From a checkpoint of a small sound classifier.
Data: trained on read English sentences (LibriTTS-R), 15625 training examples.
Rows from block 2 of a small sound classifier, named by matrix and row number. Rows with one number belong to one neuron. Each number is 128 + 24 x the weight over its row's rms, rounded and kept within 0 to 255. All counts start at 0. Numbers have three digits each.
After each neuron's rows are labels from the 100 clips, of 14976, where the neuron reaches its largest size: "loudest band" is the band of the loudest frequency at the time of the peak. Only what is clearly more common there than usual is listed. The data: read English sentences (LibriTTS-R).
# gate: first MLP gate (model.blocks.2.ff1.gate.weight, 1024x256), inputs 192-255
# fc1: first MLP up (model.blocks.2.ff1.fc1.weight, 1024x256), inputs 192-255
# fc2: first MLP down (model.blocks.2.ff1.fc2.weight, 256x1024, transposed), outputs 192-255

gate.356:111108133149103111154098153128075137092159124094100148130131109152149144162090133094148122112156153141085139087094146125142151102149119110099115162115128125078160132141120094087133081080151132
fc1.356:105107133158162135115145132114127137079161155133111108085136153136143150159161143131104132150109145200133100078113115114098134122170117090152125115085124130163119139102131144164157155104135132
fc2.356:087118129120118099149123127151091068182096115113113107120115089095158151092102131124118143114130114105140158101144111121146095120128164140118139122097124121156117093148080115120091123147118091
loudest band: 1000 to 2000 Hz

gate.116:178118171115107119118140122120128129131140156140158134123094133112134137154145117111114129175152096131128128121143114130154109126132130134137115115117087135123162143128122145138135120116107144
fc1.116:134142123159132134114121117107084112143160117128163106108118092100099120130125152083135145073125155099180159128158152117108105127099122141110107138126128135138121152108137156145128135126134118
fc2.116:161117125107168095116095178121107121127129113124105108109109141139165104128128107132116107127101122091138131129117104121093130141121097119121103099137113126132150134122123073138145121157130124
loudest band: 4000 to 8000 Hz

gate.174:153128126149109134147087134089102121118139083161136134146100149147131112139115129156161116131120169111132162145064148128088084112125112106136142150129124132145111153126151121083147126124113152
fc1.174:127120090123150102148112125118113128113155203170104118084120134104096152113142191129145121138094157138083169155125108136100137143147127142172091181116168124145121171135152107116121156112163143
fc2.174:144111111143133098133158099139160097166139092119134148111130137144160131132116132152137140159149133120152134112116174124186133125088114134143141161123122137120131110137098082154106160081140156
loudest band: 1000 to 2000 Hz

gate.8:133168098131157127143131111144168028143109134143126121112131109103094125099138080115124095117088133159126115073149144128105148142115121097164118096085152167148116117132165114101146124130131144
fc1.8:117080150130123112136108137117120102175117129094166110124168145164120158142089103118117130129151123102105120164097073111185119122146165127109165139127100142114152126153120155134121095145150135
fc2.8:159125108119127180127128118165106110108153103151121110161150133144137081117137165179099122100107117173132091139176116177094137143105200120120144122147161101089143136145134158092144133113131186
loudest band: 4000 to 8000 Hz

gate.31:099162135147119144110121134098126167123164105086101120141121080155134165094125127164129130102150173163132162168113125166120166120118171083155139107149175138100130152169147127100150121106102144
fc1.31:099125123110099116095159168154138168112133134159110117184104125116181131151200159149088149115156169126138174165099128124128137104096165161119100142166126108171149128122127144139131158162168177
fc2.31:138085115096167126087114157095085122136139134134080110128103086116143147123108096144105113129114150071134111108147104093138131079131151140109099087161101120144098153143123142139144171114133163
loudest band: 4000 to 8000 Hz

gate.184:162171102112139115127107109114158134115144140110116148124085135105150114161117114152095110116073101118160150148108127132134104097121160105098126079113143163114108127134122064102158140117120127
fc1.184:126090143159136140154175129125135112139169057142137091142132158126128069134127167146135118180163140120103103125144097168107127124126113157087110149150133084137110157131133160139137178167131145
fc2.184:108088115111126101091138150117130075115177140151122141119110105090166078099134163155143117090108116102132126159148104157116122107163101159150151142105131127169097162130131183150131123133148117
loudest band: 500 to 1000 Hz

gate.685:180122119144106076092099144149139125106142115157140121160081152132189089137096139143149140137139131142141144175134120128086098107145125183144117126102123148133107122134079106146136148092098135
fc1.685:140084123157130099113145134120158170128171101144178112118161095114118126107106135154152169107124166147083128120107157098107124104114111159114103146116096184117144152138118144131162145114139154
fc2.685:117121116139115113130127120120137102125118167109130161113142177085122138134102095101164146112106131104099153120155142114121127105136123122160130150146141079101142106118112114112165137094116134
loudest band: 4000 to 8000 Hz; 2000 to 4000 Hz

gate.460:136128107116140113120134136128092129154120142153053138107133151095162121115128172114108095149106133121110123175155149111158095152159099142120106154132136114114120134116157096142124153122110118
fc1.460:135120134117156137073148109139078090130128112116097111122106151152149084169123177077121114115133119100085134098158132090152094149114110123173104157130131145127110121111106119106123106111141107
fc2.460:111155115117118127131123107080128126064136128124151133110114176123104083155135121128137163137162114117119109126120151137113097161121111122091108107119129109130154147133133147109122166123132111
loudest band: 4000 to 8000 Hz

gate.707:127154096111146149104150075114154094126115159135125127112106113160138121087148158106112191129145139127105186135140132164113112111140108169143121106101119140178130076096176124100083068163177118
fc1.707:112111136128131159126123132125112115156096157080158148168130127105123140156118123116116108156105171152132113123094157159140129145143145086128148151142167143126110113102098114076126096153141142
fc2.707:142108136093159156112154133104153125049118145154129147088118146129133156124110164134127099116130165123110130088145059138132144128130144115165153129135086115158147153151112102123127125088167092
loudest band: 4000 to 8000 Hz

gate.692:115146115180063127147166106151133146144116094123131119160131147167105153141115137148119122171141137109154130156112133126107136109144064087115114142116162157137116115174153141091134118099116134
fc1.692:106167129135158144114112133132162156079086151109140130125143151122144134101114116154147156140105098136142129111148111164122108077152145104101129112084114135125105164100155133154129151109106138
fc2.692:133114147184126152125170123157118119107174122136134132152123126095134106141129133143159095156132130135101177107101134125155128147121121176131142108166109087073126166147106121135079135138054111
loudest band: 500 to 1000 Hz

gate.187:138113156071100170135172123092151128154145135165097126106130136143138137145200097127143146145149144161106121156165176121141134155076144157123157136115101135205159119159129116151144131120115161
fc1.187:118134089195156121147095168150129128120129116123145143157105133077106128151069156168109117119108120134130139104086116118091132131184116091112132124115167152096125135097126126112145109184166093
fc2.187:105104118116159108122107137120102144137095133168148086110169116074123134133124117122146117110132140144123114134093189122103135124143111129132113114090119128139148105142155087120119183121131133
loudest band: 4000 to 8000 Hz

gate.173:135107117137166129121137108125152122157166155130139104099131144133115128094137124147167135099096114094094104140137144136151125111127134140143178090134102102102170144087120156060150087093153130
fc1.173:130123093137157094125160102108147152117121147107112098077164105101099139174113147136138118126159108103155176100099158134117129149102102152071142125144154128141113149118125162127140174124124114
fc2.173:132127116131114140122118127116105137150127138102112137113129078127121171116118130091126104141103160139157136155149115117087140159095107132121110128126110086117140098139116168181079139128153095
loudest band: 500 to 1000 Hz

gate.399:114122123133118143152131122125095110091181083102097121164143115103097132128105075134143139098120144124120126117171161173122112125106137125160161190117117159129148146121164142148172132160159114
fc1.399:123083148130125124161127158136125145139098103131132115113113151113173139094138123107139102133163114109145179081124147104165166172147086153121102116150134110161111101133130109101128139153106130
fc2.399:107129114165131104135112164087098128098084111189128183137136136149087122152120109139159126136133162159125102140100150146130109120123107146138165090134116114172138131143073131131106104157156132
loudest band: 2000 to 4000 Hz

gate.448:152137116112121104118119146107138150147144120137135164141144101179115198045142115094121126139113114131096131107139164150124126146115107100186135145156183133155086109131148120081144102106141130
fc1.448:144169152125130155178119122160095108097124150124158072157110107111131100169117171179119117113116177147100119112154181112160096139127171101101126167138146146139088148104146143125179146140093133
fc2.448:114140130123123170098152110152134144145097145112074140128121127133145122108151116165124120127109164171138140105151139118096139109164119130153121141148083132118110148134114107091104137136087154
loudest band: 500 to 1000 Hz; 1000 to 2000 Hz

gate.98:091117110139124089148149121140118127136121144105086127151149110107091134135127102144110176153130084109091101070167158123142098128172101153104125112126152080112077111101133133091103127106130115
fc1.98:161142156123065141143123137115121166124089139155115124127127071142116112157129159115184126093132149137197148156095148164109115121106133159146062133114099163099112153131124141147171149142133099
fc2.98:124124147146159119140123130129117177107150133151137144112131118147112144127142098123064116142123147129111047141155116127168078103105131136148116136151158148116114119106104143108134135086132124
loudest band: 500 to 1000 Hz

gate.719:103153114104118112135118089157137093176145164135116132140128092128101106156071134142133155175145097157083179174119129187099100138123058110152116128137100134142152127065131113132126121135134123
fc1.719:101130106164105130120150123108125167147121137153120108100136121145122157092148118131141107106153131131125097144109096133187097094145118153160134114166127106128167151084194105117118144163135119
fc2.719:166118167140128151097124138133124173171179154129143113083188148120140170130112130140177152130085139124149077149118153142123135133123066132147094128114113133120167149156157181150125110144102117
loudest band: 4000 to 8000 Hz

gate.694:104123117108162131163160095119118142108146136104135142136135114094146108144160095145132127150087143115149174150119096143120115079101139095085094138112153118179083114104106162154117149160161103
fc1.694:131117140148130088159134138169132161120129151168108112145128117110134129118169156071144160104139114119101107180165150136090092100158175141091110132125093130127165159144107153102132119091161115
fc2.694:115125112130099166132153106091102171118152147147125121131170117156085149172134149118131211126158149111187163141136130149120104126085130123154122173125143103116165110119119168140145110122151114
loudest band: 1000 to 2000 Hz

gate.186:152110139117165144089120132155143145161136105066098150053144121123145093118185107111162111177147156110149177112138091155086124124166124155141123100127098163121117165126135113128150112140157134
fc1.186:153153134156118162116155164124134142163121150151146149110147123158132166106103118095146123111139123135131129113111132145136088151144144155155137142121125117131101168099119091116108111151136153
fc2.186:160141149117137115112106148117097115149126152143121118115142143120126161152146126137174141160135149137104139115121062115165098154099146121135117099157134168093144091100133154136120135122089176
loudest band: 4000 to 8000 Hz

gate.54:122126137132140135165111151183153139083140149083179128156148128091138134134125128127115115155121121133143103121119091102087157126142157132145071121107136147094162097118132110137135132152121174
fc1.54:127143137103127137105135129160137131143120106144179110142122149114156164143186074182098141166114114115123117108100155097093102119124166155136055111134113131122148118124136102152145128101096130
fc2.54:123107145106129048168125126144079110125170128181145109091172122130101131110120116111149107131105137086168114131111118117109114163112111107193132148164085131094148111118132087154130116154109120
loudest band: 2000 to 4000 Hz

gate.468:165114132148137056143157134172091115098124150114158121109140112135143144170122125099128124155153155146090122113164140120109124179123096105105164163096077130123116131121133149111134107102116124
fc1.468:115164130088116134128162159198104090138135128161110123136139090171113118154111094086138107134174095136101129124121105150139163163119110113153126129102123088149115135092124086104153096110149123
fc2.468:115137177110145134101123069141138099124124132147183115139159158121164117147142130146104096135156136167108108125109155141134134163133168143106175141117124140127140107117149117146084143173107095
loudest band: 4000 to 8000 Hz

gate.192:146102119070123133098138132156101102150118116117143128099143137136180149125142102069119125133138121142137075128140144101155166137114132126142130142092161117143140126113116124181118111114117126
fc1.192:119090115105128129099108112137095112146125119125110140130076108124120148161153107097131109128147141138132116099182156110176147165091162107128153118110162109130136116126108113173116115119094136
fc2.192:134145158125117130111112126120143136149149089124116160130129106142141105143159121125114156161140085116118084084123111127122087106142146154155081129106105174158142166128120154112165097120142079
loudest band: 250 to 500 Hz

gate.243:124113100108138112125135125093167131124097177120178143115149162109114105106108150149099089141101121165071104123076068149129136126100124168138139120100116138153102140108079144180119156134132173
fc1.243:103150170136115112123176144102133109105105067140100105106151127133125075155116159138128134142156066163143110120116112130099110133179123119123146153132103133180141101147113124175128115084128101
fc2.243:138118169124100122099129170118111103137138146113142126168135131178115103150157095120116129108136147072148102142140091106133122092144118152138160140122142091126176113109178145150119100145128130
loudest band: 4000 to 8000 Hz

gate.750:137150082135139149098125153145087124077132107123130173131151128127112117041142121158137101087114086141142087103104148142133129145143106162118141135172155148138109138109130106127166165143100160
fc1.750:128127052130130186110113152132141152163127131111166111108174130138108118133125173139086156123095156112131079120131151140111151141137086115178130123176120126118094141139155176155136121116171135
fc2.750:124162114120123134127125133132194126127146156113142161089144093104158135135085130162122158086123133147173104130146125087127122134122120140151104094136113117141104144147141116151123149112140135
loudest band: 250 to 500 Hz

gate.34:114076118081109129141138145162171125168125113116125091135118153113117110117161152158117099132097116089112138187132134151105120108102097076080155144151148113119151124063126128115141104151167130
fc1.34:125151147143124160146155110096113161115102152162136136114160093137143153123096144115154123155152173141173168082139109120168122144174128167122101086106145145131083153156075116124120149136072140
fc2.34:124113097139130128104124130148126136173105129080130149111135170173149140155116160093191167131112128116133088143136134123154122133104123129129098101121111124130171085144154155122153092147131177
loudest band: 500 to 1000 Hz

gate.558:155157134116103118107116103117124160115135138153140119125136130108113117107119182135132133144127164130091098128161154110131121105130156118090124089137084102154142115112072100132149134156143115
fc1.558:125117107164150160151192153117130072100117144118096151105114157095120147104142100104122100119123120156128125111086133130160128102147118087136137123108132148149161111146146141145117120134131139
fc2.558:128156121094109169106168098106090134136171133177139131200151165145102125117169101121079162133160102137122115131160125152126124132135188139156118097135152105135146131139159106106138115121103118
loudest band: 4000 to 8000 Hz

gate.39:121094096148129155116140134134117088096138105095124121118106099131120122113087129103071136113136144128150190162162122140113108107155068088119136139112123120130135122098143101127120144131078111
fc1.39:142119134127151118119110110143114114145165121139150124173164160137082122160139127108107136076139138136110111058121167175132103117109161097134096105150121097100166138119135165057128113133139157
fc2.39:137130121123098121156137126131064115165120135113171185102143122133126133150144121096094143158127129118109127170099111092098159120149131154176103112153141113118129162118084123114109139181158116
loudest band: 4000 to 8000 Hz

gate.48:140132105117124109113171159122173106151126124124146156124088132144078142150110106164111154162141109141138107120133146137162164124117144077124146096153119134150107121127151155133113109143127136
fc1.48:144122141136120155135096101152091174101155111144102101104171159097162108108122142113144147082111133109115134125101134201111084135133071149108122142106126121120132115107106106133150123121137148
fc2.48:143120116142123175135112118105106100105134143133130132166152087156143116131136140129137110155134118117093101107132115117102135111141152118091102097150114130101129170110133130136144102112094106
loudest band: 500 to 1000 Hz

gate.15:127145105126165116106073134102134127153151168132158148155149123134130107129106100168122143158144099140129186168103117156120108111100115125100115135153111157143098135141119127108132139124159135
fc1.15:123136123112168150159129177132123111169169145152101130148132115107163160113170168152079107146115130154106148146133159127080149117136088124141132142130152119113154088116121094117095133165109131
fc2.15:108148128100164097173100128165107140128139098148101132113115153139162149123144158127108129116117131129125130147145114153110127144140127114132160083163100143086132138152083113114131147074137136
loudest band: 4000 to 8000 Hz

gate.550:145138122116127129133155123131120140096114153189116135151134136126132150127128123147158120149152119149135103107128115118121106115125144156135092126144128149132157075101132158108156103121138105
fc1.550:079112107071126122143090140137100128145128093171105139128145121125133097143178135162135135159140135074163098131120157125155114095158133132123157177146139120121149173119145162130138109094085152
fc2.550:135129166112159141159128117161059107116146120118168118124133103152119143123154097089141145121106123105130152145124086118113154137135137119128146122134173094116132163118110125105112141188103097
loudest band: 500 to 1000 Hz

gate.515:138131182126125100137130110124110145134117149155114106118156109113148131111135147143138103147097158088180125130107114163114114099143088106128093080135136159169167139107151080106110096138164126
fc1.515:106117123092109128156119138165140099142096151132145139149109143128112101206110164138102144100091167131151135190148100121102142128103155150084125150151137126198091133101133177122135120137119150
fc2.515:140141166109116157149132140085134167093105113152180167115105112129151121134107123068164146142109155177129113107082152094103165129163139137126087095113113103128152132119119119148137143143168092
loudest band: 4000 to 8000 Hz

gate.710:096083139113166114117139148123126143174115143119157117116143122118136137128133068140148136079139129155149095150128132131162153104144178113090136145172123148144098149119160114109108148111137141
fc1.710:118092129148156139137136130114165145098107156116137127111096115145122101147109114125176138101190131150128141181163131140117124108098169120107166136123127143109141139105111113096112128119107147
fc2.710:116116095101100150140147128141138154085129122092088123163085098136169110132111126155146108162161086109128133071153123094131137079139145134087145116143155112128123076091129127122114077098121114
loudest band: 2000 to 4000 Hz

gate.644:134118121139166145143120090098160127146145093129152119107084118152097092119108126130183124167134189097119122142102120084120098089113153162137112176129128138116101118115122104124119162087153122
fc1.644:134163126117112107115130160129102131151143133093087157111132118132149163138135154139100145148139101173115143122160146152146164166153104115110141126143153101145135086139095147128139082167112114
fc2.644:088124072128166134126149127117127145098138109108144155109133121107163089176171097134128085129119142102118158143115180124097101110128137129086123127152125105081135160113106110112098140093175116
loudest band: 4000 to 8000 Hz

gate.395:171155127115077156166103096172120119112147144130151140123115118119135129150108157131117171160143195125091110105129090129096143109167127162129143136117096159111152141113112131101107119130142140
fc1.395:084118120169123085126091170101094111158110151111102158130081130129144109124130127161160087132159098149131161107157141101135126119129136111171160133113131137092091153089131110138147165148150101
fc2.395:142121115161144158184111104094121167120126121137127114145137124145134142126132146133128196147125156123106141119150163163130115120131127149098119141143119111180122133149131118147107130104092086
loudest band: 2000 to 4000 Hz

gate.382:143091151116157082154129130119124071090154128137112117124099139123120139116124149151128128115114122157151148136137144177101120121064128070089120157117160168110131096121169102133118130174203161
fc1.382:096139126143122117145133085164117106130101106101158152103139106139151060125124144115131161118153143102114120132141114191105111102111145122185107090105092134157072134147124130084137100091142116
fc2.382:150148123137093123109129133097118101136157122117119098161126085119111132128121107077104110162154131106111136178149155128122116136120136086150126137131105115164167105142180093196105128114136105
loudest band: 500 to 1000 Hz

gate.313:102188169149161093121136119131138130128122153168150147134152135112119118146122092142105113151116146114115134111122108127114112109111093124073122127092167148130095089100142132147152140162140102
fc1.313:144113111089098169116171123120132091140117105111123118092121104161183114129144116103124160095112140124146131116140096112127154143152111137117177165137119148096171105120151117076125100087148119
fc2.313:108149148109142145143122148154098131170129135130161131115160123118128121123079118105167061123144131149125157157088087130124150154127167120099113165131133122129103125131138167087090143134117082
loudest band: 4000 to 8000 Hz

gate.396:138112140109126113180104176134115144123150128128119116177174125118124075117164100122196136128089129116123146100130115153105124119136104152131129124131125156165106162169135145100114147142146140
fc1.396:104089168084130146118159164120130154100144118110132106154151136152111157128139120115123155122151152113114080111128105166098126128130110143110079127149147132123138134108098091156108151104090155
fc2.396:104114155144144079145131150134092129092146149186091124122139162080130126125086138114127141151146106146146136083149171159133130154125110095135123139150157111101156140156064139122101147149147118
loudest band: 4000 to 8000 Hz; 2000 to 4000 Hz

gate.604:122128097122122086130114130158087120158173095127126129120187097120116153194119140127174100130160118140121070098153141130133107120132109131111122174137120113156159137142150127126131126138100090
fc1.604:178157137143148157135132135114128135123116123149142099170101091142130151076122159130096068173112106081105137144109113135113132140121109118115130114115135090141063156105108113108108122134140116
fc2.604:154113133106116072113118154119093078166146168145115111117141113107109164117118119126109083089111130163130128128154109128101102090127144100135129137096116129089109160136152127154141103132149112
loudest band: 4000 to 8000 Hz

gate.705:120117136182151114155134129130072134105124136129142139102153127074128153130142099118107130142121115109106139131101083158112178126138120125065128167097117158138149132101124130126098109171124158
fc1.705:105119120131146142153157143094157147109137102160140134163113115096111120087092166164128119130172141112096083151081137153127128113156111116148109122120138101151131163145138132111131117122137100
fc2.705:157106137101125135136120178131132168169169107102139167105174126149155136122117115151136131094109132115176095135073106146116110112115125100154117126077166171117158138113127126146163123139107119
loudest band: 4000 to 8000 Hz