Weights of a small sound classifier: held-out accuracy 99%.
Rows from block 2 of a small sound classifier, named by matrix and row number. Rows with one number belong to one neuron. Each number is 128 + 24 x the weight over its row's rms, rounded and kept within 0 to 255. All counts start at 0. Numbers have three digits each.
Before each neuron's rows are labels from the 100 clips, of 14976, where the neuron reaches its largest size: "loudest" is the band of the loudest frequency at the time of the peak; "strongest on" is what is common among them. Only what is clearly more common there than usual is listed. The data: read English sentences (LibriTTS-R).
# gate: first MLP gate (model.blocks.2.ff1.gate.weight, 1024x256), inputs 64-127
# fc1: first MLP up (model.blocks.2.ff1.fc1.weight, 1024x256), inputs 64-127
# fc2: first MLP down (model.blocks.2.ff1.fc2.weight, 256x1024, transposed), outputs 64-127

loudest: 4000 to 8000 Hz
strongest on: voice: male
gate.313:164139153135166130136117147127136139128160137135098103149128133122114120103128146144121131117153125120149130106100094158150130132136174135172145143112109146163161142138125108166152142086128167
fc1.313:117098129114120126097155098095137140141140140117158165110128147126158117187126123123150130117127173144126165133130152137136116113120047112140143122117189136159143139155113116123140148145130147
fc2.313:119137136147139107137160151200154084143123155098141159120100150123109150130129106146113071118126096145171182157160131089139139149126143112167101151098122133140095129136097120137126140131137164

loudest: 4000 to 8000 Hz
strongest on: voice: female
gate.436:141129129132086138133129123135097101105144139165154091092123176132133121109106164135151133105109118147092108135182135095115101112075101098149155150118131112128110141091110145153127137102164126
fc1.436:098105102117140129138112153116137145137136100141118143152101107139132131105170085133134135137142125079168144132115132108131142137128139155127080115127128171135117128141143144094152103146122172
fc2.436:131120137092143175118090158142075144138157124119152140160144113109097115138123134131166126115112144093179129129136075140124142141104127140156152143163184138144170094132141131137153113161124128

loudest: 2000 to 4000 Hz
strongest on: voice: male
gate.331:126113122113143131153109136107136156103085108113120111133121083114138151111125156039178125115102128156120098131073165105122182133154147117111104151084142094123114145102131133146140092081129099
fc1.331:116151120119082145110110126125125103157171131171151152107122162158096102108088136204116146089101148134140140102191138107116111106101105113110178130159141147150109126135139099085129148158094171
fc2.331:153140093113136127118132121128132158094128105157127155161119116091130124119122149122085100075115137138132122147056139157095124113106128149119121132128116128120125097123135141107117168123151120

loudest: 2000 to 4000 Hz; 4000 to 8000 Hz
strongest on: voice: male
gate.198:132126143113100129132132126137110096084141090105109173082131132130094175126131147119117166112099092130188120158119163105122134122166156109127175158088170142156117120103118153135109109137121130
fc1.198:130130124124108128182128110168113171112139134138071124115106126125104141151146106145165117122158094143160092150128099085125124142153161125106104169101090138092122133145134122095133153108100143
fc2.198:124110141082139131130139159125119108130129127100106146171153115117120135133123093122155125177098156105121115108116130160126082143129087132160123116167138133134085137124129107141152140123151123

loudest: 250 to 500 Hz
strongest on: voice: female
gate.745:138137131098139099170125057145138107155142128143109113092071124142093120155126144120144127120117095110147104097150130135119162132135112102130113124142126133120100122133146085114095183145137128
fc1.745:121132105092111128120165098157086121135126144109126157108130151141126107108180122129133183152083158129075135138120134180092099073113104140151151119139118137102063110101148119161144131123097106
fc2.745:151087162126145150139135121110140142084098131156160107104112060132111136129104159153112160078161120125122173091087185128137102083148099124088114143108128161150122112158142121134149169153141125

loudest: 250 to 500 Hz
strongest on: voice: male
gate.690:114130139148113092147144148096133102152142143110140128161095151110117131138115082157140175126153117133117114158110087139112123142096136138128077103124126155148113129150103097120107142136116140
fc1.690:137140071125148138140119159135112086139182107162087125120128165142144154170119100143184170152162080135146100126130122132118100145126151117132132149090118145089097142143159080129143118132145150
fc2.690:170133108119100121108131114119071161153148162092155134114118172122133123129092141112076085125111121140162116137175129117083144095079120145165094097132151159104113134104126102102123113127115113

loudest: 4000 to 8000 Hz
strongest on: voice: male
gate.31:150099131099109115149097193122129116126093171145130105152115145138130149116141091095115127090100120134134106119084161136129141133118093139194110152170110101093107113125083133150142136132111188
fc1.31:143094126117092144109146160090157123106149149148147163156119102143117136159139126135143174115131137139101178146142148149155158134122147129157103123176109180135108142149084143134124132126142158
fc2.31:140116103147150130115152064115107191139130100126151112099133141148158091117133124114126107120132114132176105148155106138113130123132158122093135104171130113137146166116123132135111117140113114

loudest: 4000 to 8000 Hz
strongest on: voice: female
gate.643:124133148150102157090121134129161126165090128190146115107097150120176082141111140144117108139135097104148153124137116119116138141117139089118104143113134140142179116132129145132109175110177168
fc1.643:113153140123168105084137124153113124119098106082114153106149105123104133119145145104136145088143109083140112122133127154156125118133120142158151090118123139142114117145096113146153127124072111
fc2.643:107108089100136115085106118100125168149136102118142119133125130142130113120156113151147117180126115132138127143119098140117160151114130148096141137110121070146162095184144110111150152109138120

loudest: 250 to 500 Hz
strongest on: voice: male
gate.44:101136153146141107121168126141144142115134141120124122178119152129125145114105138083115125163110126140147083163144098191117144124099180115147062129065144137160105129133112139141121136157129165
fc1.44:184125110162118093116124130103131121089106087090146150143146101126098161178103125134135134117141100143119171147129151123146170145118165096121120151097099134116085183142119153140104112149139135
fc2.44:145128125124167159124101123129137104106139120116136132123126130115117138106132133121098134125145121121154088106106145105101111157090176156142202131122111100111092127154184156116073109161125129

loudest: 250 to 500 Hz
strongest on: voice: female
gate.669:200131134141124117142115120085128182127091106122172098144144129140110100161090127122129117102130107066133098141099112103147130124127131102127133086095135151101134139146141095144118081131104122
fc1.669:093105190145139135133135153117096145183158113161127136151136148127120135167143131133100123147145139122146172125130124153108125133106131126168129142098146069159161129115122185144139123150155176
fc2.669:107136144124120161106112183139116151150129155114149082110123143139138129159125176110121139106131079151146139153141111144146145135128120124109150092096137125148126130131118140046102114135084119

loudest: 4000 to 8000 Hz
strongest on: voice: male
gate.536:136106118103136161120122142105136114145153115157098110120118156122092105143115065116106156104124134122115123122105145166158171109179106108106075125113121101078105180157170127099155153115135152
fc1.536:089077169089144105080120102130140094151139121135159148107173147097128142113137176097115131138146107147133138081143119148120123076082112132114118113146147088133084124136124159111112116101142146
fc2.536:133116122121161101093146188128173129081124119091141092136160134120129159198127087122119134136132124149151121143146139121131100143157136104085109156140141104124122129171108112146122136093155113

loudest: 1000 to 2000 Hz
strongest on: voice: male
gate.142:141120150127134129119132149121117103160139126116141136127123084124120091148128169100121151122180112140123134148155159167126150138092152126101133170130079111109103101104141131071135153112137111
fc1.142:117143106187111162113132120089176115117157156179149103139127106128105148107124152164112106143115139130133142149133125158092093137152111122158135084119131170094140111104112154172108102150098109
fc2.142:130106118128068132111155153116084149131120100182144154151149137150153090094120120148116128133108143089098100129118171155184159118120096145126156126145109121144118151123140124115135131172124108

loudest: 4000 to 8000 Hz
strongest on: voice: male
gate.8:116163141115116168113108093125149149139097112136115130120180130106123080183142124133120159123121103094161134117132111140140111116121112105167116104101087144126087166130094140115135101091161134
fc1.8:100141107148114112073095133085100137112123114118122118100121082146169128106154149128134143129132120103136115131120178113123154124119130134127126155140110123135148171188135113111150098135134139
fc2.8:130141105096169163152105204152127119120123169126110101155092140088130127138088147094107108152128118118128135139123136147176139129129127148113119119134144149152100121119126122136112129125096129

loudest: 2000 to 4000 Hz
strongest on: voice: male
gate.78:121122107106122144121148125079092106125160097088138160122143109067102138110111109135145147105180123097127118153152177108116109130129107114137132089126132142143192160138143145122150122151154129
fc1.78:123087106152123132148149123125134131139118163086143154136149140131141067138122115056111145135112113121115159120109102083103069172111117139158133078098162114135119165111102123184136074138114142
fc2.78:135115114162144139097124143124091145146093149164134109171130091151171155100142130095121111082129128157118125173107118104149147090149125143141124094083135132100136119036128101124097079156106105

loudest: 2000 to 4000 Hz
strongest on: voice: male
gate.147:171125138096128072139122115125170144147081126108121126116117165088104075133131121133094136148164096168167111135111159129121135132154100131127173110113140130099163145142132136156118160119082117
fc1.147:131118146108219142171142108108128168134157131076129085145081090158127156147142136124115071104168068133133161161130150103117147093118143111137125177101128141102113054116124102132151129142144145
fc2.147:088122134112158078141147092131148092119100104144139125182126121125131123084114119110132152132136127092164173140086146133131133103136135125121126154114127129144128124133117131147123118142159205

loudest: 250 to 500 Hz
strongest on: voice: male
gate.267:181129093074152121140086147076091123131067113150085105164143114185164158079134133128153108160087096117120105116164151087119165150132106145161145154112103137123100143118133115094118119103110146
fc1.267:144154128137134103166094144117144120137122128103123106146095146153135120121132145130117115118140149139124127137119158099092149175173129113165129114131122126109081089106133139129104160128123130
fc2.267:112099119123175120136114169091128098140122152110168103143154120128122108111113124081145113133135145101183164102177127095141111085151088073106145117096118128133132147177127143136087134129099091

loudest: 1000 to 2000 Hz
strongest on: voice: male
gate.584:123158106135115122139121147113103172141093130120141161142112134137168102115112128156139176142175151088139137194128133152116071158125125141118102160119128149138151149097136144167125119136100148
fc1.584:130109100147138127189153176086138126142106118148154149155092119132133131137093167161116100178144115093129160127089096128110099116174115114097134109107101128118110139077080158144126157150137148
fc2.584:144120139101137160117106140121084136086137127144133116152116126178111162169148115070123126120133125126089099156141130137138156100123074146123088126118151139158121138140140125047133134083161113

loudest: 2000 to 4000 Hz
strongest on: voice: male
gate.54:147108140121147093101144124105126139147135080130115124110139167160148158177148149147143131135130164113152106139152114121178126090136114118135110146075142161168108071091110129148108172097142100
fc1.54:164099137165183132135158131100163162152124086110131147140107168164161143166155120098123142088126158143146105106149142141129134138120160140132136154070127104136135115091112139106114178129134135
fc2.54:111133145125139100148145174126128102138080135087162147142098123123152119112105070154126058134098153112108131088096124124113176111142140108104130127155113126127140134143155142119137156105105131

loudest: 1000 to 2000 Hz
strongest on: voice: male
gate.132:150156137117145132154152189106093072126144141118125110121131059124120124099124143120118124129163141153134092123150108084086109110131146151187157139112093075112111127106150173124079081107111119
fc1.132:123145178116183159150067099144144163098090095123089151140101103103104111138122103161149138167090115105140093127106099161113113097121113136131129140114155113100102144184087107124161108095137151
fc2.132:179118094148135133191181111125155109116087141127107128095108127129121120092109122128119135078122167092133143094128122142111126151149134096126091144102133089137099093099138129150146149103121087

loudest: 4000 to 8000 Hz
strongest on: voice: female
gate.149:100131115152108170172149129109098083164134136146137157134119134094141142112147124139133117118119141095106156124134126135115110131130125133114133115156081098104133129091087139145092158132162137
fc1.149:100129135142153133119110159158139132141156202139140096137124122114156125165129131131145105113090084132097151133095137125092128119038123122141130137139141097091108124122113131152137139136156087
fc2.149:122135120094106129126141137080161109103146119151117112135145138115112151108171104118106133114091155101150154127133140123089114162146162143146114107093092130133176101103106126098142139115159126

loudest: 250 to 500 Hz
strongest on: voice: female
gate.640:102132121119141093114122130140118145154156130150168147124121124128105144138147100140137161106155130113154098100130132090163133106129082145148147150129151123168121116154138181103116165124107115
fc1.640:117091121163132148165115156122142113140120098065124151109141117089113137124151097134155108161118149109126104144117125176103131120103170090145132108132147135076124119111123088134154125082137144
fc2.640:120091169127146129111117140124158103169087124121126091116159114119105087128136150114144160145141096091110149126093135118129101124133139126097130147148122160119108118149141109088128075140100138

loudest: 250 to 500 Hz
strongest on: voice: male
gate.60:139134143074099074095104117112115114119085091151134115087147127121096135139153102158134121091140129138145114140126125097122148152105127157169096090097166150130174128123129151096122119141174096
fc1.60:128123143099153070122130143162153132131128058163124104110098121105116138120142127139073152167103128128159117147143095115105161129107148133177112133135117150143127124123121135085169097134152123
fc2.60:110138140151152089091144118120118131113089112140197142140131102169156155138114125098074123136173136122164108114138079134135118129158123103116128153130135165169074115129178073112158090102107124

loudest: 1000 to 2000 Hz
strongest on: voice: male
gate.356:089159157117152125135133098097168141120120122141152127131080168152172096129161098156140116157149152118161147167116125104133139070143118145137165129160128088162124151132097120129151143169123125
fc1.356:093125140162166117149145123110141118143111138118138157130172122161129150129118093175130102140153133114099119165140091073108116118168115114115121121111107119110156144184097122126094153126167084
fc2.356:136117119173153111188160098166164137152112107142095133091133145111115144176150129141154141119125128130142141104091146182167139110134164157113085131154112050139144101127119132117134169112098154